Weights of a small contrastive audio-text model.
Model: mfcc input, encoder arch quartznet, encoder norm batchnorm, encoder depths [3, 3, 3], encoder widths [192, 192, 192], text encoder layers 8.
Training: 6900 steps, batches of 256.
Data: trained on short read English sentences (LibriTTS-R), 26041 training examples, 67.8 epochs.
Rows from block 4 of the text encoder, named by matrix and row number. Rows with one number belong to one neuron. Each number is 500 + 40 x the weight over the matrix's rms, rounded and kept within 0 to 999. All counts start at 0. Numbers have three digits each.
# gate: MLP gate (text_encoder.blocks.4.mlp.gate.weight, 960x320), inputs 128-191
# fc1: MLP up (text_encoder.blocks.4.mlp.fc1.weight, 960x320), inputs 128-191
# fc2: MLP down (text_encoder.blocks.4.mlp.fc2.weight, 320x960, transposed), outputs 128-191
gate.315:539451546470463524535542499633528494499441485497546509517471476579502576485496491432540496513528497458507491495575417478559470491478511546402527598502523494501476605528489473505557473477519495
fc1.315:484515520491508456566576450570502505486488566496476615604473512495402507494505467452463546569501444420439532545484514501516563527474493485542478542404513561560524426513441470560464407518458522
fc2.315:462577525478524501565520532557436484477479448502575504428591441478526626514562512497546490532466426530507471484485488507511559515449526500488531578476500355520471419408500468479511454516432460
gate.316:499571478565517492487575555489486410437555483484470464517502494508495474472468431515476449440496475535514394517549541499435525471463535510496459510467507459573485528481532465532514530505442506
fc1.316:496482628508518489491485539588492529595475531521436493559560482462487571482494510509509454529542424538435483592466553528476448447438514528493547510507525458517537463489474539442588517523570452
fc2.316:457518533509473500526475521483515492456514489511402564542514503432520564488442527460582536500483562442544535523509492555420504440465556534484532534526441429487495542495455541547495495553533477
gate.317:472505607526443500506521544478444497493481588537508468507474471583495474472488471507509468467532492476519414527502508490482485448496560411531482570512601495538573594511555435491575422500497471
fc1.317:453465497480500547538500429471469522504445563465463604470477531502521479507532526485475526439502519556532483507538538530539487523549480487453476549436454513549455540489527475572510466518535477
fc2.317:467529477414557502556450498477483459420408525427610502492550552537505515476530576507495426472486502449480472514517504453466473464449485514548553487495497505506523434487453501595495418515534555
gate.318:576504522529468473444486470520528451503483485515489535538456558544520460553447511438540543580526439522450506487546502492496477498567559520524491532515496474529548464543490549508489560514457498
fc1.318:463494504491453530486555506518505478512513477464487515489533533480485509508484457496452519490540514511515526485497499460494488482451489484505484526559510542547455486511523541480506544492525517
fc2.318:481530467482534472581548576545570459425522504552468577553529465461449507444518500491540575439426531423551480479557512511509484517552520485500520525520514515466487491487474490544523530490486498
gate.319:496487576529511535564505520434489565517493535463490421497454565451453502484488493500509541528500450465470463495536525502513514582525574505432467523509483469513506459537488548514560490454457503
fc1.319:452458527496496552482530553522452515453557514427502494511514512523555530485528550555405418467506517540544496529518486529511467486487482412435492489566505533503433572518533492536538498467491523
fc2.319:499455505475468449527567521467520488474558538566509491477542464532528517482481532537486480429552499479518423536452524453488465518482502514532504508431476484459467515544452458569522460482492454
gate.320:531544433578547497499499476601488479503507574504551523510480549508525449521453483521440502486434488474444498492489509500580549554622515477440486470514450574557559444436469422532498464538482563
fc1.320:534466497465467539510521486510597576493531484519502523518572438546491488523527474452472484550500524469535534434507568499453509570510581499518497518438406458515473470537542520555550483475449508
fc2.320:549426549541461544497520530458504447501539538506425465547533448455526473437571432518611459495489558485472523464537476438541469469471532440527519465524519509425476489524488534473527494434500511
gate.321:492468561471513492491459473521534490423531570544520453460470484505528493498462495453515517545408477526555569509542521481546459515546455541451514486518493555530500483455502444563470478418541482
fc1.321:519518514440444535503478538533442452478509497481570513504496446502550539572466527479534474539442535514455576530516563494528480471517454485533567510484500499518508455456419395519488509415450554
fc2.321:510462455447465465462497432539571504536486510524581546478523456505506508534478593434529621523547498486450514501517538555530462505497518538544634567552507505499542483403503542487463463508438447
gate.322:499546515526530496469550530450442504481532438476453494498616431523445496482553466520538485491463514559568486529507485539432498534474496532452434472500505537507482523501548470449453547409497574
fc1.322:501525467500438489504529511433468439468476485496579536496463494614489525490420550501495494522414498506491481451464438469488423463444536487526534499431514453528459462505436508486493461511531497
fc2.322:572460436518448482479515452505504458484472497468586463467476453572477525506494553471402492530507557491554441447579607512519521504584529486445535484496511540561506457478501463475492484478506506
gate.323:482544459470476512497523512546550526472426489537418453535530406416536520499489482442514523436474549485520494504551438477531528499544502537602496464521477486474453510471483509542516550501537543
fc1.323:536598462534525541447460430585540469440494464482464414521490510515537520508458484504600501549477446550513550472568494462517496454410498531479538531499517535485519463523491476440461496549511446
fc2.323:552509545492572564469471477446507531543516502486503512530529578512577460451447515536448491524490540485476471476509566534529505431441525399480543450495570536474407491466506495462453550489451448
gate.324:492463535510495505581430532516487545526539518518541448529455530517495470512500511528487511553477520505515511471466484527555495494491440485477523421486507518519503516501534482513492474578482531
fc1.324:530501481466463504519540504493580476505552531479487446518477502479512484478471554502475410490490539540474508518428572457496513537511521483491465463524510471504506494440524561473475526580521569
fc2.324:443562495565546481474513462477560542519531488515403451546483472489472428432494495513460425484516535585545538447480529468516446500523496538564458457546421504504464551401446514465497550526573483
gate.325:519521541512392511532541454500490537468488547494488484478445471498537536525464543481500497463522530490511439505540525485524558475442506564467502433559464526522504437584485554515519505506474545
fc1.325:526558536482500496507534506507491526498434511500517493510506482524478464463396499479510479591528518524472516517592572485543491456501506516481519499495448461511523480485516455448551448501518483
fc2.325:450580456474514485460510467532468547444463475494451493477480506543519520565522483426484518513445518472522519532482492473518509539464453550525516515536507539487502475458485497485448479536562474
gate.326:515463495569518449477486512463527400547513470491453523483463510469474484572477524509536515490493551492537508413453460493547471493480567510513564493483495528486532554448498438488546511523485480
fc1.326:422480520474522474550444584495491536475581504556573496478533460507460560496518546587548442468478571456373502512543469489507550539506437408478493555483467392476530383468499410433537426399532561
fc2.326:472438578526480527546468580556510444448460463507515461562450509519458417489517528559456489517556510534595513488459487422517585522499521503579488500493500506527479531547501458513496564485488563
gate.327:511487506531521521558513486530539485506477485477485570414508465555613476562516489449443513448493544468558518499459515522578458451507481442564520475464521548522445472502529548580555449407444538
fc1.327:488445494495462539491487461540494488518517494508473484503486475589518444471563552453462494511504521482486453493513462517542435565512520430499485508483489484425513511422480471531485510430466563
fc2.327:460504571481544455481529516523474515522479583484518520494538558547528440503482486557464491498497559476483507496500436500533433474462535542486507409549480552534524512526461474456448542458500466
gate.328:459585561434457453446477411481518459448520528520470507577539486456514542522437521518499535567513438482477529495501480458510546456482510443571529500499540470493508526475557506551518442514528473
fc1.328:486511477534528510520555543511501517495515521447468520578469472516520388525498464531508463488506516499462440515523449572490490564409432463552500548511512457472448533578466527495538550529537463
fc2.328:480509446519480559554415492449532538443590430545459473524484549461466523541384473512502571508417508492513511512503534495414459477560556503489397562501479503542463531443496548499460506411592541
gate.329:469546536474519517503441474553487519490483523572452484429466574543556459480539538528488471503547418549540511490432528539459489548516522521523468502465544481456406529522515586522519502521518484
fc1.329:512504522492505511459523442504554454464508532505524469465504556534532520525529513516529507446474510545529546489418482494478525465484503516461479490451463479501475554442512503578538472385505546
fc2.329:526534532524482469451475480477462533522531473479545478488520499497480491514500513509473464485575530515472533451498505503476467500482561482461465504444533482482615444553408517577574538483525493
gate.330:534551413484565511508521475465524438495446532527396405428486512468488492471422517487509531506582517506530471469481494527501561526519528527429419516593544471520572494524545461519496534495477519
fc1.330:466485438462536487503499520544548443509529454450527428510537534462515523483499525474438511495481443558505496449460470460445444454495473527505511475520584587430535512527486549539587522516423531
fc2.330:479538524489517487489487543557575401520530392510484477513539503444550449490439488508560474486464454494547500533485515499544529501508495538543443525512567447443559536498503460457445555484469486
gate.331:490484485512457468511514498541535521489528485481498502527546474492541533515477534495454513554494482527498478488497562490470550560492530433503478503419519465595547570463539494544545432620515491
fc1.331:509496371533530477501474547466486431498525510502529476459504519482478487540480523526516447428503519439487496506483537490516551551471469536514476495499458437540499491511512514454525466532556495
fc2.331:577566487511448519471510419497530490452504505506560444537511403497571453492544494524423557527559475490479467491479593506518464526454512484482467501489517488483497490505513457470528462492520519
gate.332:581498578503591493490529492457508497502511554464512482485532514527542440454546433570495489466509523490511452576443469469470509503502509529506536455526583488486546475448505524472517517480458482
fc1.332:558513544454489503568466541454505513592447504501494431457533518573499578529549493517478443438531525479523496452516495472493468626429405536498502534498539514491462538474506491538520508484473502
fc2.332:536527537474493418502483511430487485478519455515601483483541559464533395444469593508506483554454545532526570571469530463550446447472410517488564490554564506510568543532476518470432478544456461
gate.333:481527483460501512497419493437563465398471488478515492513598493521521474499509524509518477481520614538459562496476533473560563550450508536528493531425446583536546566511517568486499574551370561
fc1.333:558545487546506503470542522514491539483507583454446534495491494580538526478506532424441490520513461518460398454529472498406455437492563452439520459514507467493512472510531468586560497516533505
fc2.333:589503420510479463489487495507549516476495620493548470503480532546491522531505511527510430478563527455395404483494541520548566476475550476555486515465521489487553465559470523511521444504530481
gate.334:463464453457513482475482560476497449460506537502561417453519497506541530450493508442543578541418517518476534473434509464421407509552529429477574524522426532532544525482621528457465488485455537
fc1.334:508532550555491443531549425509513489486542442492484533589485487444525434488470577541465444426515557498556425498564557488506568504424540452472439461492571528516520555455429449488568542526499482
fc2.334:532539398549476485512524547517429531488493481561443487491500502471517520448493503479548504489506437517501433447518582602489527437446503601516494465521535541596572487529545529432478537532531517
gate.335:498495503460462452537585471461607511524478536529495481492442564479566502453467497477587551562553484415509523444496513466504489551543526551539466473449592444481419480456581463536514497555478479
fc1.335:489508571488477485478508535506504499518515492443498533523574519605511460491557502459527538486482498490452560534450468525503526462506475506450467493485510470527530581553510560549485494467498514
fc2.335:498480486468472521405408506568519570508582565510457538579480582508431517501492492482485452480540583416471521544533457456567506479520524518534552526458422527544449519551460531450535519484554503
gate.336:456540521423523494571465451528496537534448535537572476499522502460509541560510527467544513487509585412482453525505523488480500516506463495569583539462513481462502472508501539507569494520483589
fc1.336:473515521477526510540420549489490443493501490503523482492554515447507469525491505511455511467555542514471444526550530404478513483476526576488480487510483511517533558531455577507443538434489522
fc2.336:497489542546494494549513475459472408522450495480496577481459473528502486469512480528537438488532486500475536478496527501479401614518465531523528563451453480506520526508532493478508480480534504
gate.337:437462477528535512544525590516525463500482470487494496573531457430509485512459580480515487485448567583532520477554524450493565534474603455442554503441552516535524558458577547489531540513481539
fc1.337:470506465422417473578503517517512563379518496538534445505565537494439506431530522486535530397518584526471462478498514495514554504426545425527514456487520509566529430475541449531567374556457474
fc2.337:452496508486506534541568436528526521371539531460462511513480470505507419474486491535384501386491459482486497480469518540478498526536505502491500510436525489496501475521578445472500474563541522
gate.338:482490577499482548516461539538498532430546565512486475479455484521404557467531545483503548527469502519442535527473526471554536510484452525451571559527481478481503482547512513585463481508494496
fc1.338:498531485485510460516535555459464489486508518530549557472497535509544461475539561451504502452563547524493556505592478501455517475529480527537563521558539482471502478480513457420551514483547503
fc2.338:483505479447500554516489508476547517510537463532495508578515497554482541520526487442555536491482468480499509449420456473488490491528521579455487534513450513485527508455511543478501478525461499
gate.339:488504464583463545521451459570504582427529486498438479505507489433545454504513440508553537477435537506503450491456479518447442478595415546504506525546511528487535548465494568476472490542454477
fc1.339:485491466508431468524510559463506501486522520579516494523487509486509562527492487479543475528454520543543518439452517495482485470522539532423453500511459497509493511508478576452527529533471450
fc2.339:492552491494497481563514571546508479484504512515519504543491462511495491501506468460524524494492501532506486509490468545476542497423507466494490487505589520522466455595485495466462514546540547
gate.340:441489495562480528530492533483507513524508461522532495509577520528459487461448463454486495484475502451558526423487592503533577541531525616477538526501449469502450510506518550562526465533485518
fc1.340:477460480423542503490463540467509472502507560551508508472492542548490543528475491508441525524547494497495492544538500440447541465475498470479483508489556451485466513458499540465515524544459464
fc2.340:525541486565476573519496479459506494489454546507548516418556519543483422493441493470470510514557523453506444440508520482527456491476501522501482553551552455498574569524536588474445472476482524
gate.341:539519513434524504515508467594546500476470531512453559442456514476475488583537486573438528500541447488476437433536496430455416508496556508540485535466512438499504468498494572407527545502485517
fc1.341:517493519527525448559510559448500444456500552533447525476405482527492496515504533440475421545512485501431428496592546497445474477508497468539458450525513453476517519550465518534507533497491550
fc2.341:423562573404482488502503494464446506477514519465485543467447534493488501512519513463472453577533460571387541416514504471507498492477508462470468489510537399518435547549509501554532478529515534
gate.342:518440471429473506448443485584517514460484460467488524457479445509556488512514471505459505420525504481455447487447533515454437487483577532493521509495492497528539480476512511505498499591469520
fc1.342:484533513437500437529413586543509508485487490452489567528498383455530467545529508515483467462471552545587539442392515473452495519533587553448521501472487504470572525503534480498550536516578557
fc2.342:470474505527506439483530482486537533594488524492496513520439608565484509507490432559484432464520531513512488497426520475446433496449519477474503472559587565578521509515467505488525490537550594
gate.343:572553564459573524522543530463534452478460572498423503507468505500556499574496546562507519507469501502527485521433504455486496505544491500457499443509510504460487563431581491585410568494488477
fc1.343:550536578396505545464511560464472395491562576469451514448468541469535476514455564544544531473433423518542459499472551427517488521553479511530446544509565507460497545476509529503397503550524452
fc2.343:502509469529514548554535513507530515553489505479516580495454551530466508543556514506448536421464575494621525440535482441523495527505557452518427539447418537467538424528593478494498530548520441
gate.344:520519503467470480514496510527544549543510509520546509443482495498568439504566466515558503426552478433529492535573528503452489461544507439530481487441539480474558523556557472487530401475584489
fc1.344:471505517513502506563489542519491474483540517545516485517534485538530497464475510507421488456573436501462441561556504478455501483472550601490502516456517547474509526504417473564449497532503495
fc2.344:489505501482513584523536479495410535475568534563385509493483492537473551453546488528437432449511468519473561509490483442569475494441495573513493516512535469530551507494490462592405492471502472
gate.345:502512482535441518483543507516515459483454465508453484518446493506463468513479507546476485577462514472471448437472514480496500538558538503444501464477488467530539433423527480494530510532419502
fc1.345:499477484544442534497517575453597538505528551514469490521523524475475506504479467529501504443459473447492592421550515536474535452548533535510467485522445500503404451536479427497557445487431460
fc2.345:504498512482569502503538446477543513479480554507476493489486532553532505525395443528532530501575524500535497477563461559466499495424516464541542424483569465538510509503487470383466411522412519
gate.346:449492486499479479569470503486458510443463532541563478548532441477549442479510494475491542441446494531562484474490504490562488475469542426541525461447487518498534568472542469475433423530479551
fc1.346:474467520520436440464475496502480488515591412556513465490557542445508497493521545490597531521513477502475502511542435476483501502479571515469476536454492513574516487459464518441550517462538463
fc2.346:491524496511501473456504481505447521461463518509494457531505469518518461559511575540488478490456521526568556396490578499492528416423522409515558477476464574527405482465478472430399494519563493
gate.347:535559506585503532532480568461532530445506458512531491562497494539510518496553419511479521442489491475436533453504546452506519508527463523514472457517493548514435515505474504509531466496418556
fc1.347:474538470524453528575569516510519520495510482456499439516532498493497567517519439455466511429491427494522489388489514519526481473497538479453530510529492484523501488523511496537510477495560543
fc2.347:531491470437501441442519477465533481447439441450460467446458483491508550499506482526547487458504460506446503441502487434529551584550474536494461496507497517479533529446505543527471538476541494
gate.348:520522476523466514527450487519478507511490453551483424544442474510547541453563437513444452482533480507450534508461492502450523460452609507479546552492501515536507457543514460521436484502513587
fc1.348:509514519401511484487492536538563518483474470506547463451496557516524463529522512464508495482462530467459524522560483475513493516505461476508527428554507483494503545494503572516553526508522540
fc2.348:464501479468464544490461520507506460462543466475482543524520477464582454434536462453543501535489532557540440544513493539521449469538539542498541534430478447518484503508460472504491508549461520
gate.349:449508454522508464513484522499491506504481488468526464489526543503493522537536536448488571500484511511535516478475482528504474469490475491476571498460450518541566425507528546520496453483427514
fc1.349:528437448480512523485498570562479505445509509512475536510479554482461587531514426497476477535543502466500520537474503490488557441538470584505446486499429508505408498420559499555456489542482455
fc2.349:507475558490441573516465541453534463485505514519541498502473435511518498552503467504528472503521546492512503479507467493456504441490513528530516489498517451523497459489464439557534506528500492
gate.350:476529548511464506497454477536501500510571484464473480515578483533521559451521499428529493492454503505580521498494527531425477539444555518534564487399565470408556531516500519408515483531395462
fc1.350:583484524487467519522496559441451580486499527535471465496483569508514455514490501580503512482494511434518466500538580536495466549507479514492457467508510532523476527476505432519545499523469496
fc2.350:604530494462493451493495512496473482543412560457462418520535506546460480526513510456544544505443510513511491458533513479540548474518507514434548485486463568480519590499472547460525551481522487
gate.351:470483470455531468519560463486506473492540438532550460447523505453522487489557502514502473471509477567562512496552522513483509524558490424503454519506517500549464496492540475506530487566522494
fc1.351:537500473528540545493450408532491552529462501453496495387523468553481590615457513577498476517582456527427550541448490528515451412576413530531519560531464474494418525519491486498465552483535490
fc2.351:519477482485488487545460484455489611526471570477506551506473552519501534490502454512509545473476483473524556520512482557561501479482520508488575492555505461517495537523475500472510534484453517
gate.352:536447535412555436537598512462479502505461542520472482481476484505415524438502461500555524474370428500482536514428468517524535522488536450491519480508438533469569573459465464525437471569508527
fc1.352:504572428538506469413489464509520546455448481515523516505435563473581525476494526538481479461495514540498620583501517480504546529488482502490495490503500523461512522539474565486588527491466543
fc2.352:453528514533564522535503512580558570451512468567446466502516518561508560562478439478474510486482520487468549474517570488477536461430498425437506592467492418479410495516454437502472553508426495
gate.353:521479495487534469510544463480524471521547521521491514481476519531540548521450420496448539535508529450454507544572520460497465480460502470463474565496461478526515458528589557521533448538519535
fc1.353:497495576529498450454484489480549443579479442553476526479494574484515489493451501499493537558521419513489526476464460542486451477513456552502501478401515492471487486457538492415435564496547561
fc2.353:494472515480471461481481465537591491488516530486525495481463420538528488483448513507530507495468471454498436488566526509466502448525548511449438494479515523482472513492512510490492534381532460
gate.354:482561506494465558520477494562419434490440481496470504427496510472540576584543547501568510419529547512528413522504584419492442499504508536524387519478483552503508514479537504541578513539429465
fc1.354:602577527525523472517498537506534528570464497494490476476535497583506464464491478492474511495507484532418481469512413546489567539503558472431494498583522470520453511561405485548508494489543524
fc2.354:481485514473493473480472530499474529514544456498518433529467467520513497460481515520508478431524533500514577504506452488553502477486526580522450446479484456480508464531474471517463467471533480
gate.355:447554454485519525477470491518451564500556523471508520562523438457491534503492491542518554476558471515429409502474534507490453468496503510549573510501513469409534543521561520499521497540509459
fc1.355:451527462558458519514476493545516435442504531488537460546555543487472503492483446489460515524526535529541477500515496503483394479499470525509513527483530434463468498540526486510530529454531530
fc2.355:496494549555517505487473483524516445481478591500452491442550519510487465499479476524482556542515455513493430596417524507457503470478479470462551504486559465529552542538556458485482482575547517
gate.356:460523418529523482463471464515468532473515574510531487506535435493535566424479486512541515452551536408575482531463514477469548428420558488516541457494483467488549600453493529487474434622514523
fc1.356:456497493490548481512514497502494445523452513467520480519534493497443524411544518517570468573482541521449496542534443468470486556455532527515611410541509433532526567539536473466517486484503451
fc2.356:504463523507493619466473465450557433504516486517472470524449513459538492590571518481473462491442561517493510497522554501514403503559502498475515511456490575558509543523456503466514546455431536
gate.357:447564536493427433491413592523573453508517432555550442494493581495450494540474492415546523457462472501576446511479535419519504522421521467533518447486500494490566566470549529479452421528478568
fc1.357:507408441534468539497507485436520526495534489547514501543454456517531471511583526466474497432517573486433451499442488460447499580451544467501549523561425510439528505526545392481462476475508489
fc2.357:510461481482502491510572517433521522497550542539532502520499575559464452499421493466452467477466504532518473603479486454562453546583408438562454449562471473541443548547464559471568509472480484
gate.358:467502500503518491581434486477486482482585457608525491447557463539500449461471471515390483497527549505535562494468504504508553554505445491494557451477580508520500529562509520507559470491482514
fc1.358:502520454463498611508521526455492519505503456443524528512568513473557524471449461544475533509480473508572487491396449451495554542495485511494466428467466454462500480501452502487466489482427513
fc2.358:466563537494456505489466551543480529387436447508538539460474451497466546451533445461503571449491478533433459486432486542482513531538559559522492502557501491496539530536476433543513469431477478
gate.359:514508500529511535524532455513554490490487462449523493485609523491524456498500519536458543486536508499456550505525507468548505601528500475512547476517496503513520489543486500455532521573464502
fc1.359:489534540530459467480568529489537551508521488431476466534535527448521438564508541556510511463536543504502497557491467410506480553497509430540489424474526512544515494565508569512501552511432533
fc2.359:510503522488459498515527506469504468512507528503523476487490485524452511485501491553480502440499584437583483517537490491485522464483489522493520526537467525445544503474424497521521487505487501
gate.360:455483583450464547524575457497488560475465509499495510480444474529496461513450471547516509499516522518541458523538522489527431538497438531472557522474496451435577574508522543452520578490441426
fc1.360:511409530554507494478524482496531577535508550494481573454440449527383460487517441438486557538503515480523478474560495476428450505561515533521534491468534494519468429524444485524515591507499494
fc2.360:555537452461452401477521467498498577408533587532505456536495524479501463501614553576501404525623529495543486486516492537535513541450457540541467543489474543550512428503513498489516573550526533
gate.361:484529494503468480487440445486534539475527480550494508518557447416538526521529457465546523585542549499529500518485549529484510556553552513481467517412482542481492464500486535415477565417502473
fc1.361:426466413517421568504519508490489488494460500490524540512524568517505528513518444498448499472494484461512447494517440503548508436571519500532488548527446459504554485495468547482518544514527492
fc2.361:486435570449582460516561533569558494503563509444454525432446487473460465524465538462511510502481488503575436505534500582524512478468516459492443411476496545511484463510506461518450488501538480
gate.362:426514524498460506483446527496507521523490466479520551515510481413498535491483477523478490532501540494558475508540465481520510470518522491466488468512512479478522533516532489501441522487516519
fc1.362:553497473504506546504443459457494527483548487538394518498437488500569486540506507564565569554491499456500527535472513468542459502521527480521511548468565521441462521538497532443522438459487525
fc2.362:509520508472513479457508446492545440552479487543527525503519449422458506525482536532523481461511548539492499537553551524548567545511538488457520477568555495496538529503475510480531452521496502
gate.363:536541525504468447567545502518557434462514488576588496469493486526534465527476496492550565444473516455552505476484511460421533521466531500526490477459550460530513470537452453505463462489473547
fc1.363:445458537487472464507495454497468445485546433557553420569453530433506436455572549424497513418459573494487405483479568425504534537413540422458543430459600515554573556477546450495516439518446530
fc2.363:484485535464510513492543508500479533452527504561522451517512532550529503488527476511527468565458580526502380534511490470423500521439454539517430457521532538478542472568510546519489485504493491
gate.364:477498542511478469524508565515503483438495529557563479530520512438517424474520484429495482479513553513503443447548556472500501603484538466486508485527505503553583471457531482579582494506510554
fc1.364:475518497483473457489510509506530497482569459502583459541482511441474529507457519461487479473478527483528460490437498440476501545444583498498479478415545470522579523552598504460459465528498538
fc2.364:518574515526476469506486506462585485489526471543533548488482423455588487476482509524486447523550485508526490523489494445451436457484465498425508505476479524536581535542511483510539447553507564
gate.365:522552410526496461455439557481504493430556477481521499517538495514520503479446542458518534521497474565491480486440475487499533532442542447489518477517521554495590644464541489508449557588458519
fc1.365:522534469466466493484567490558542493541525548515488496482504514516472493500487466531439483481496469474441572421441534580519500503512480507481433467533521557453551457504438457541642541521530454
fc2.365:514559511473560434412482483511508588582510464553511442499550505496576488550451499461449470454476565496511522517541485524463534576561496554522449442511403453472483510453479503491500513476543466
gate.366:541534478488452536527462535532526505545440410514420579494513530490522522508490489546507564547472499490492468508518463479439413520486488480530504483524508492489519564473455491585493542427440516
fc1.366:512467513539434442526443455508499527470469513551555457544485570438474480563511548454528498464472506555530481445539489487504484475479565456499502524472523559507507474487566487461491538550530571
fc2.366:479474497503552469494473494512487510534509493519500447522439488493507501541470481512518500502501549456497519518484542471516481561559466512487526439520525431522525497494469493543439431496531527
gate.367:454510483461531514510496475532515461486539544551483488487483512594555508499554490554431496486430540476500628558525538507509479483532493563420518489493541497487510482455550526521504476532430469
fc1.367:495512492548490429462519465510514484541497434534416547534488540488474527505510562517482465527489547501529427418479567539516524515449509480543472473516549461487558462397461520510544503525508482
fc2.367:484498514551506480483475517542496503479520559513382531571549470488511574540558492493501464495506514517445437451495519585531529447435464535479493505495528537513516512494531499459497534486571482
gate.368:593485516491475561489499509511531624481523494538491486490516476490498547500532473505504489491480493545481481480434466440489490503464559484499500452498445440465490493517588531526553532422526510
fc1.368:411487515465489448449529481467483413519504504495536443494467489527514463484474457470449499474546528531561577449489495490516512482510470552444456513481522474508546467571505507517480463496568454
fc2.368:464438536422475495528437488491489480455455554482582536529381554506470474539551512524545528515540510480525540545518478454546471481483487483516542517532544545576526485504507521499546477503446510
gate.369:503484529499544495559461453508497491431496514511529549579489500573468474426521533596543455584493476463538544475473465530565436491585421492516478483391519545559512491539528452482494487475408485
fc1.369:492550471520555499564492513508463461498523426528434471498478481459492495446479488495460472492510526468414481526479501447480552480488576562475364521566437531466512543427472549547475550516462499
fc2.369:565434501512483507463573512521505500457544506541425495466510460507503440470434464563423459443472421609546463509449528473515499477488452444484545479496496479475495521426482535568490520544494484
gate.370:482539495477474520436453542583527499515578481505476570540492533508476538486489398535470518494517521514501549561481487496468438435526476503484464553574496523503524532458475524451477572515489547
fc1.370:456455510486526495508499523481527462563475466504478517524531515492490482543439507419531491536511488470480476532503466493486478504516505488467479418538518484557485568582473513556550506490525494
fc2.370:530477464513536531475446478518501450499503474528542491588438418495471505487537470476454524501466512543507539484508496551527532469464566458525504461492515493477493546529418480526533501523506548
gate.371:520508505459474522571429535478527508541469467510494564472488461507482437463492463491400485540524460566504481511432451461493435535522530440490523498506562499521545480521576537487555493505535510
fc1.371:482480475510552466537500487420482476633457495437434545549492553494494478509496454464505512443597596528444457526515542501489569457490464490459505462482540463497435497545473501478540477523483546
fc2.371:465538512583515560485506493529506455507508457474476513516498428566411471540529456448567476526516529486476415482475470581500547429592428542447427502496506441494481535482466508535552518505506590
gate.372:522543537473505466503566505469484463504496519482509491523531457501504464529472468522530556487461522453522519585521527501510485469480462531528517472539544496506480496551515542518547523494592516
fc1.372:490579483519528527515539483468548484510496494537478465564516503501498533519495487439441535460467455490549503452483470518553443405468575500519580462488456475474458569420538492537473536500446503
fc2.372:427454501510553515529478501580438530489454518535523527488503407506494533471432425520441412504502461550509505555423454546468478548531511511526421462599495550501475522485474526532457596533504558
gate.373:475528538491456447498476468507479483490512493493550455498432542482546416402466520406524496490506519544475442512484572440468487547450547406510534468416532511564503537474554512539542471542478520
fc1.373:490511503487440424519498505522511457454557465573515445468480514381548399487545531465512505430483592443538381489507536453470510549463567457461543444455567511537561521481505476479490435542491518
fc2.373:442492482519516444474481482515358550462446485510508503482439547482519548480496489498490562461478558458482550491531500416475457473517403518523549531483546481561508474518556529521492464496509489
gate.374:455539523456517535551545538471503495371502443553492510517485548463520534416525469559547508505509461489489482593502523489536471514564510487592504545524453479596457488543528419526458502569445496
fc1.374:475464507478444506550551525476542409470478486506583436497467484494501544460510515413478462404489481548446472502550565550499591546461506467442518435560558537539495592459489505514502512501541515
fc2.374:458484556483457493485531517508427489474481517490490510487481486488591501459476553581523406575533473499480472542511465487524478520455494455558561520536513496475445568458521421482490505504457520
gate.375:523492506474482522470573532449542500514463485512566506498482408513537487512500437473451548543507373513473524523556538497447464466519493590487412459507488515458560569543491474489522521542510456
fc1.375:520475565478472575505473469502556500571498499518522460495423517485550472523461520485473528464410442523471480479548465484509472470585506551460432541498502560584462563526555517461462511463500629
fc2.375:473623491445461451511529480470556457490504552498537508492541515523494552490490447517563483486453504446526473525490535446405471459503425496512429538522511522442493544594539557558556440498512560
gate.376:469437445491574450502501502543547481489521435478531508526473513484516511530501481498437476473483522479584501548423475518530505492488506486519538487495542460509544482495502483501474463497510575
fc1.376:538533440483505510482487481525621527504501450522518471606512557505434507460490471474492489502538552472489516470501496431525463470496538500511495517518514488448450466495482495484477481512477470
fc2.376:458468492433504515501484519484578473494478556497533542509459558501516494494498477467507564467438493485498544537466531508455514531483441424526489499523437579484500516559500544502565560540552448
gate.377:486551502503489468519424515519466542516530468551538526523518510549552431511448478514538528496549512503520537520479458534442477463449520516501438426529526511452532500503497545488555485475535535
fc1.377:537508516528424585432443477451504558525535508522498518492432545499486479498475428512521512496520498506490509545511458424474411505528484469517460523497531507520478428497521493535499508548514458
fc2.377:547467553450561472485438503510532506513508509507481418596475441555479552541579419551536489566541514472499510469518517528493403547498456471463491517517571406497534593574502524476502504529525499
gate.378:512483540510445486476443573473488471586476499560510446541504444429464511566452439489528532387444539503498461444563473484550521513524548533508520434456516489504529569472530461486561558544538522
fc1.378:489422509500489503502526481508496511489542504530504453517523481466492522463500451501550513463515510523545485488490577510439453526459531528507543492519472444505490503503489509512530521579549513
fc2.378:483500452420532555557545524558477556492523478426491553466509536453560471498523521518462538444536519515497461497487509492578466512483564554536548469461510508381495505563470389515541461463489475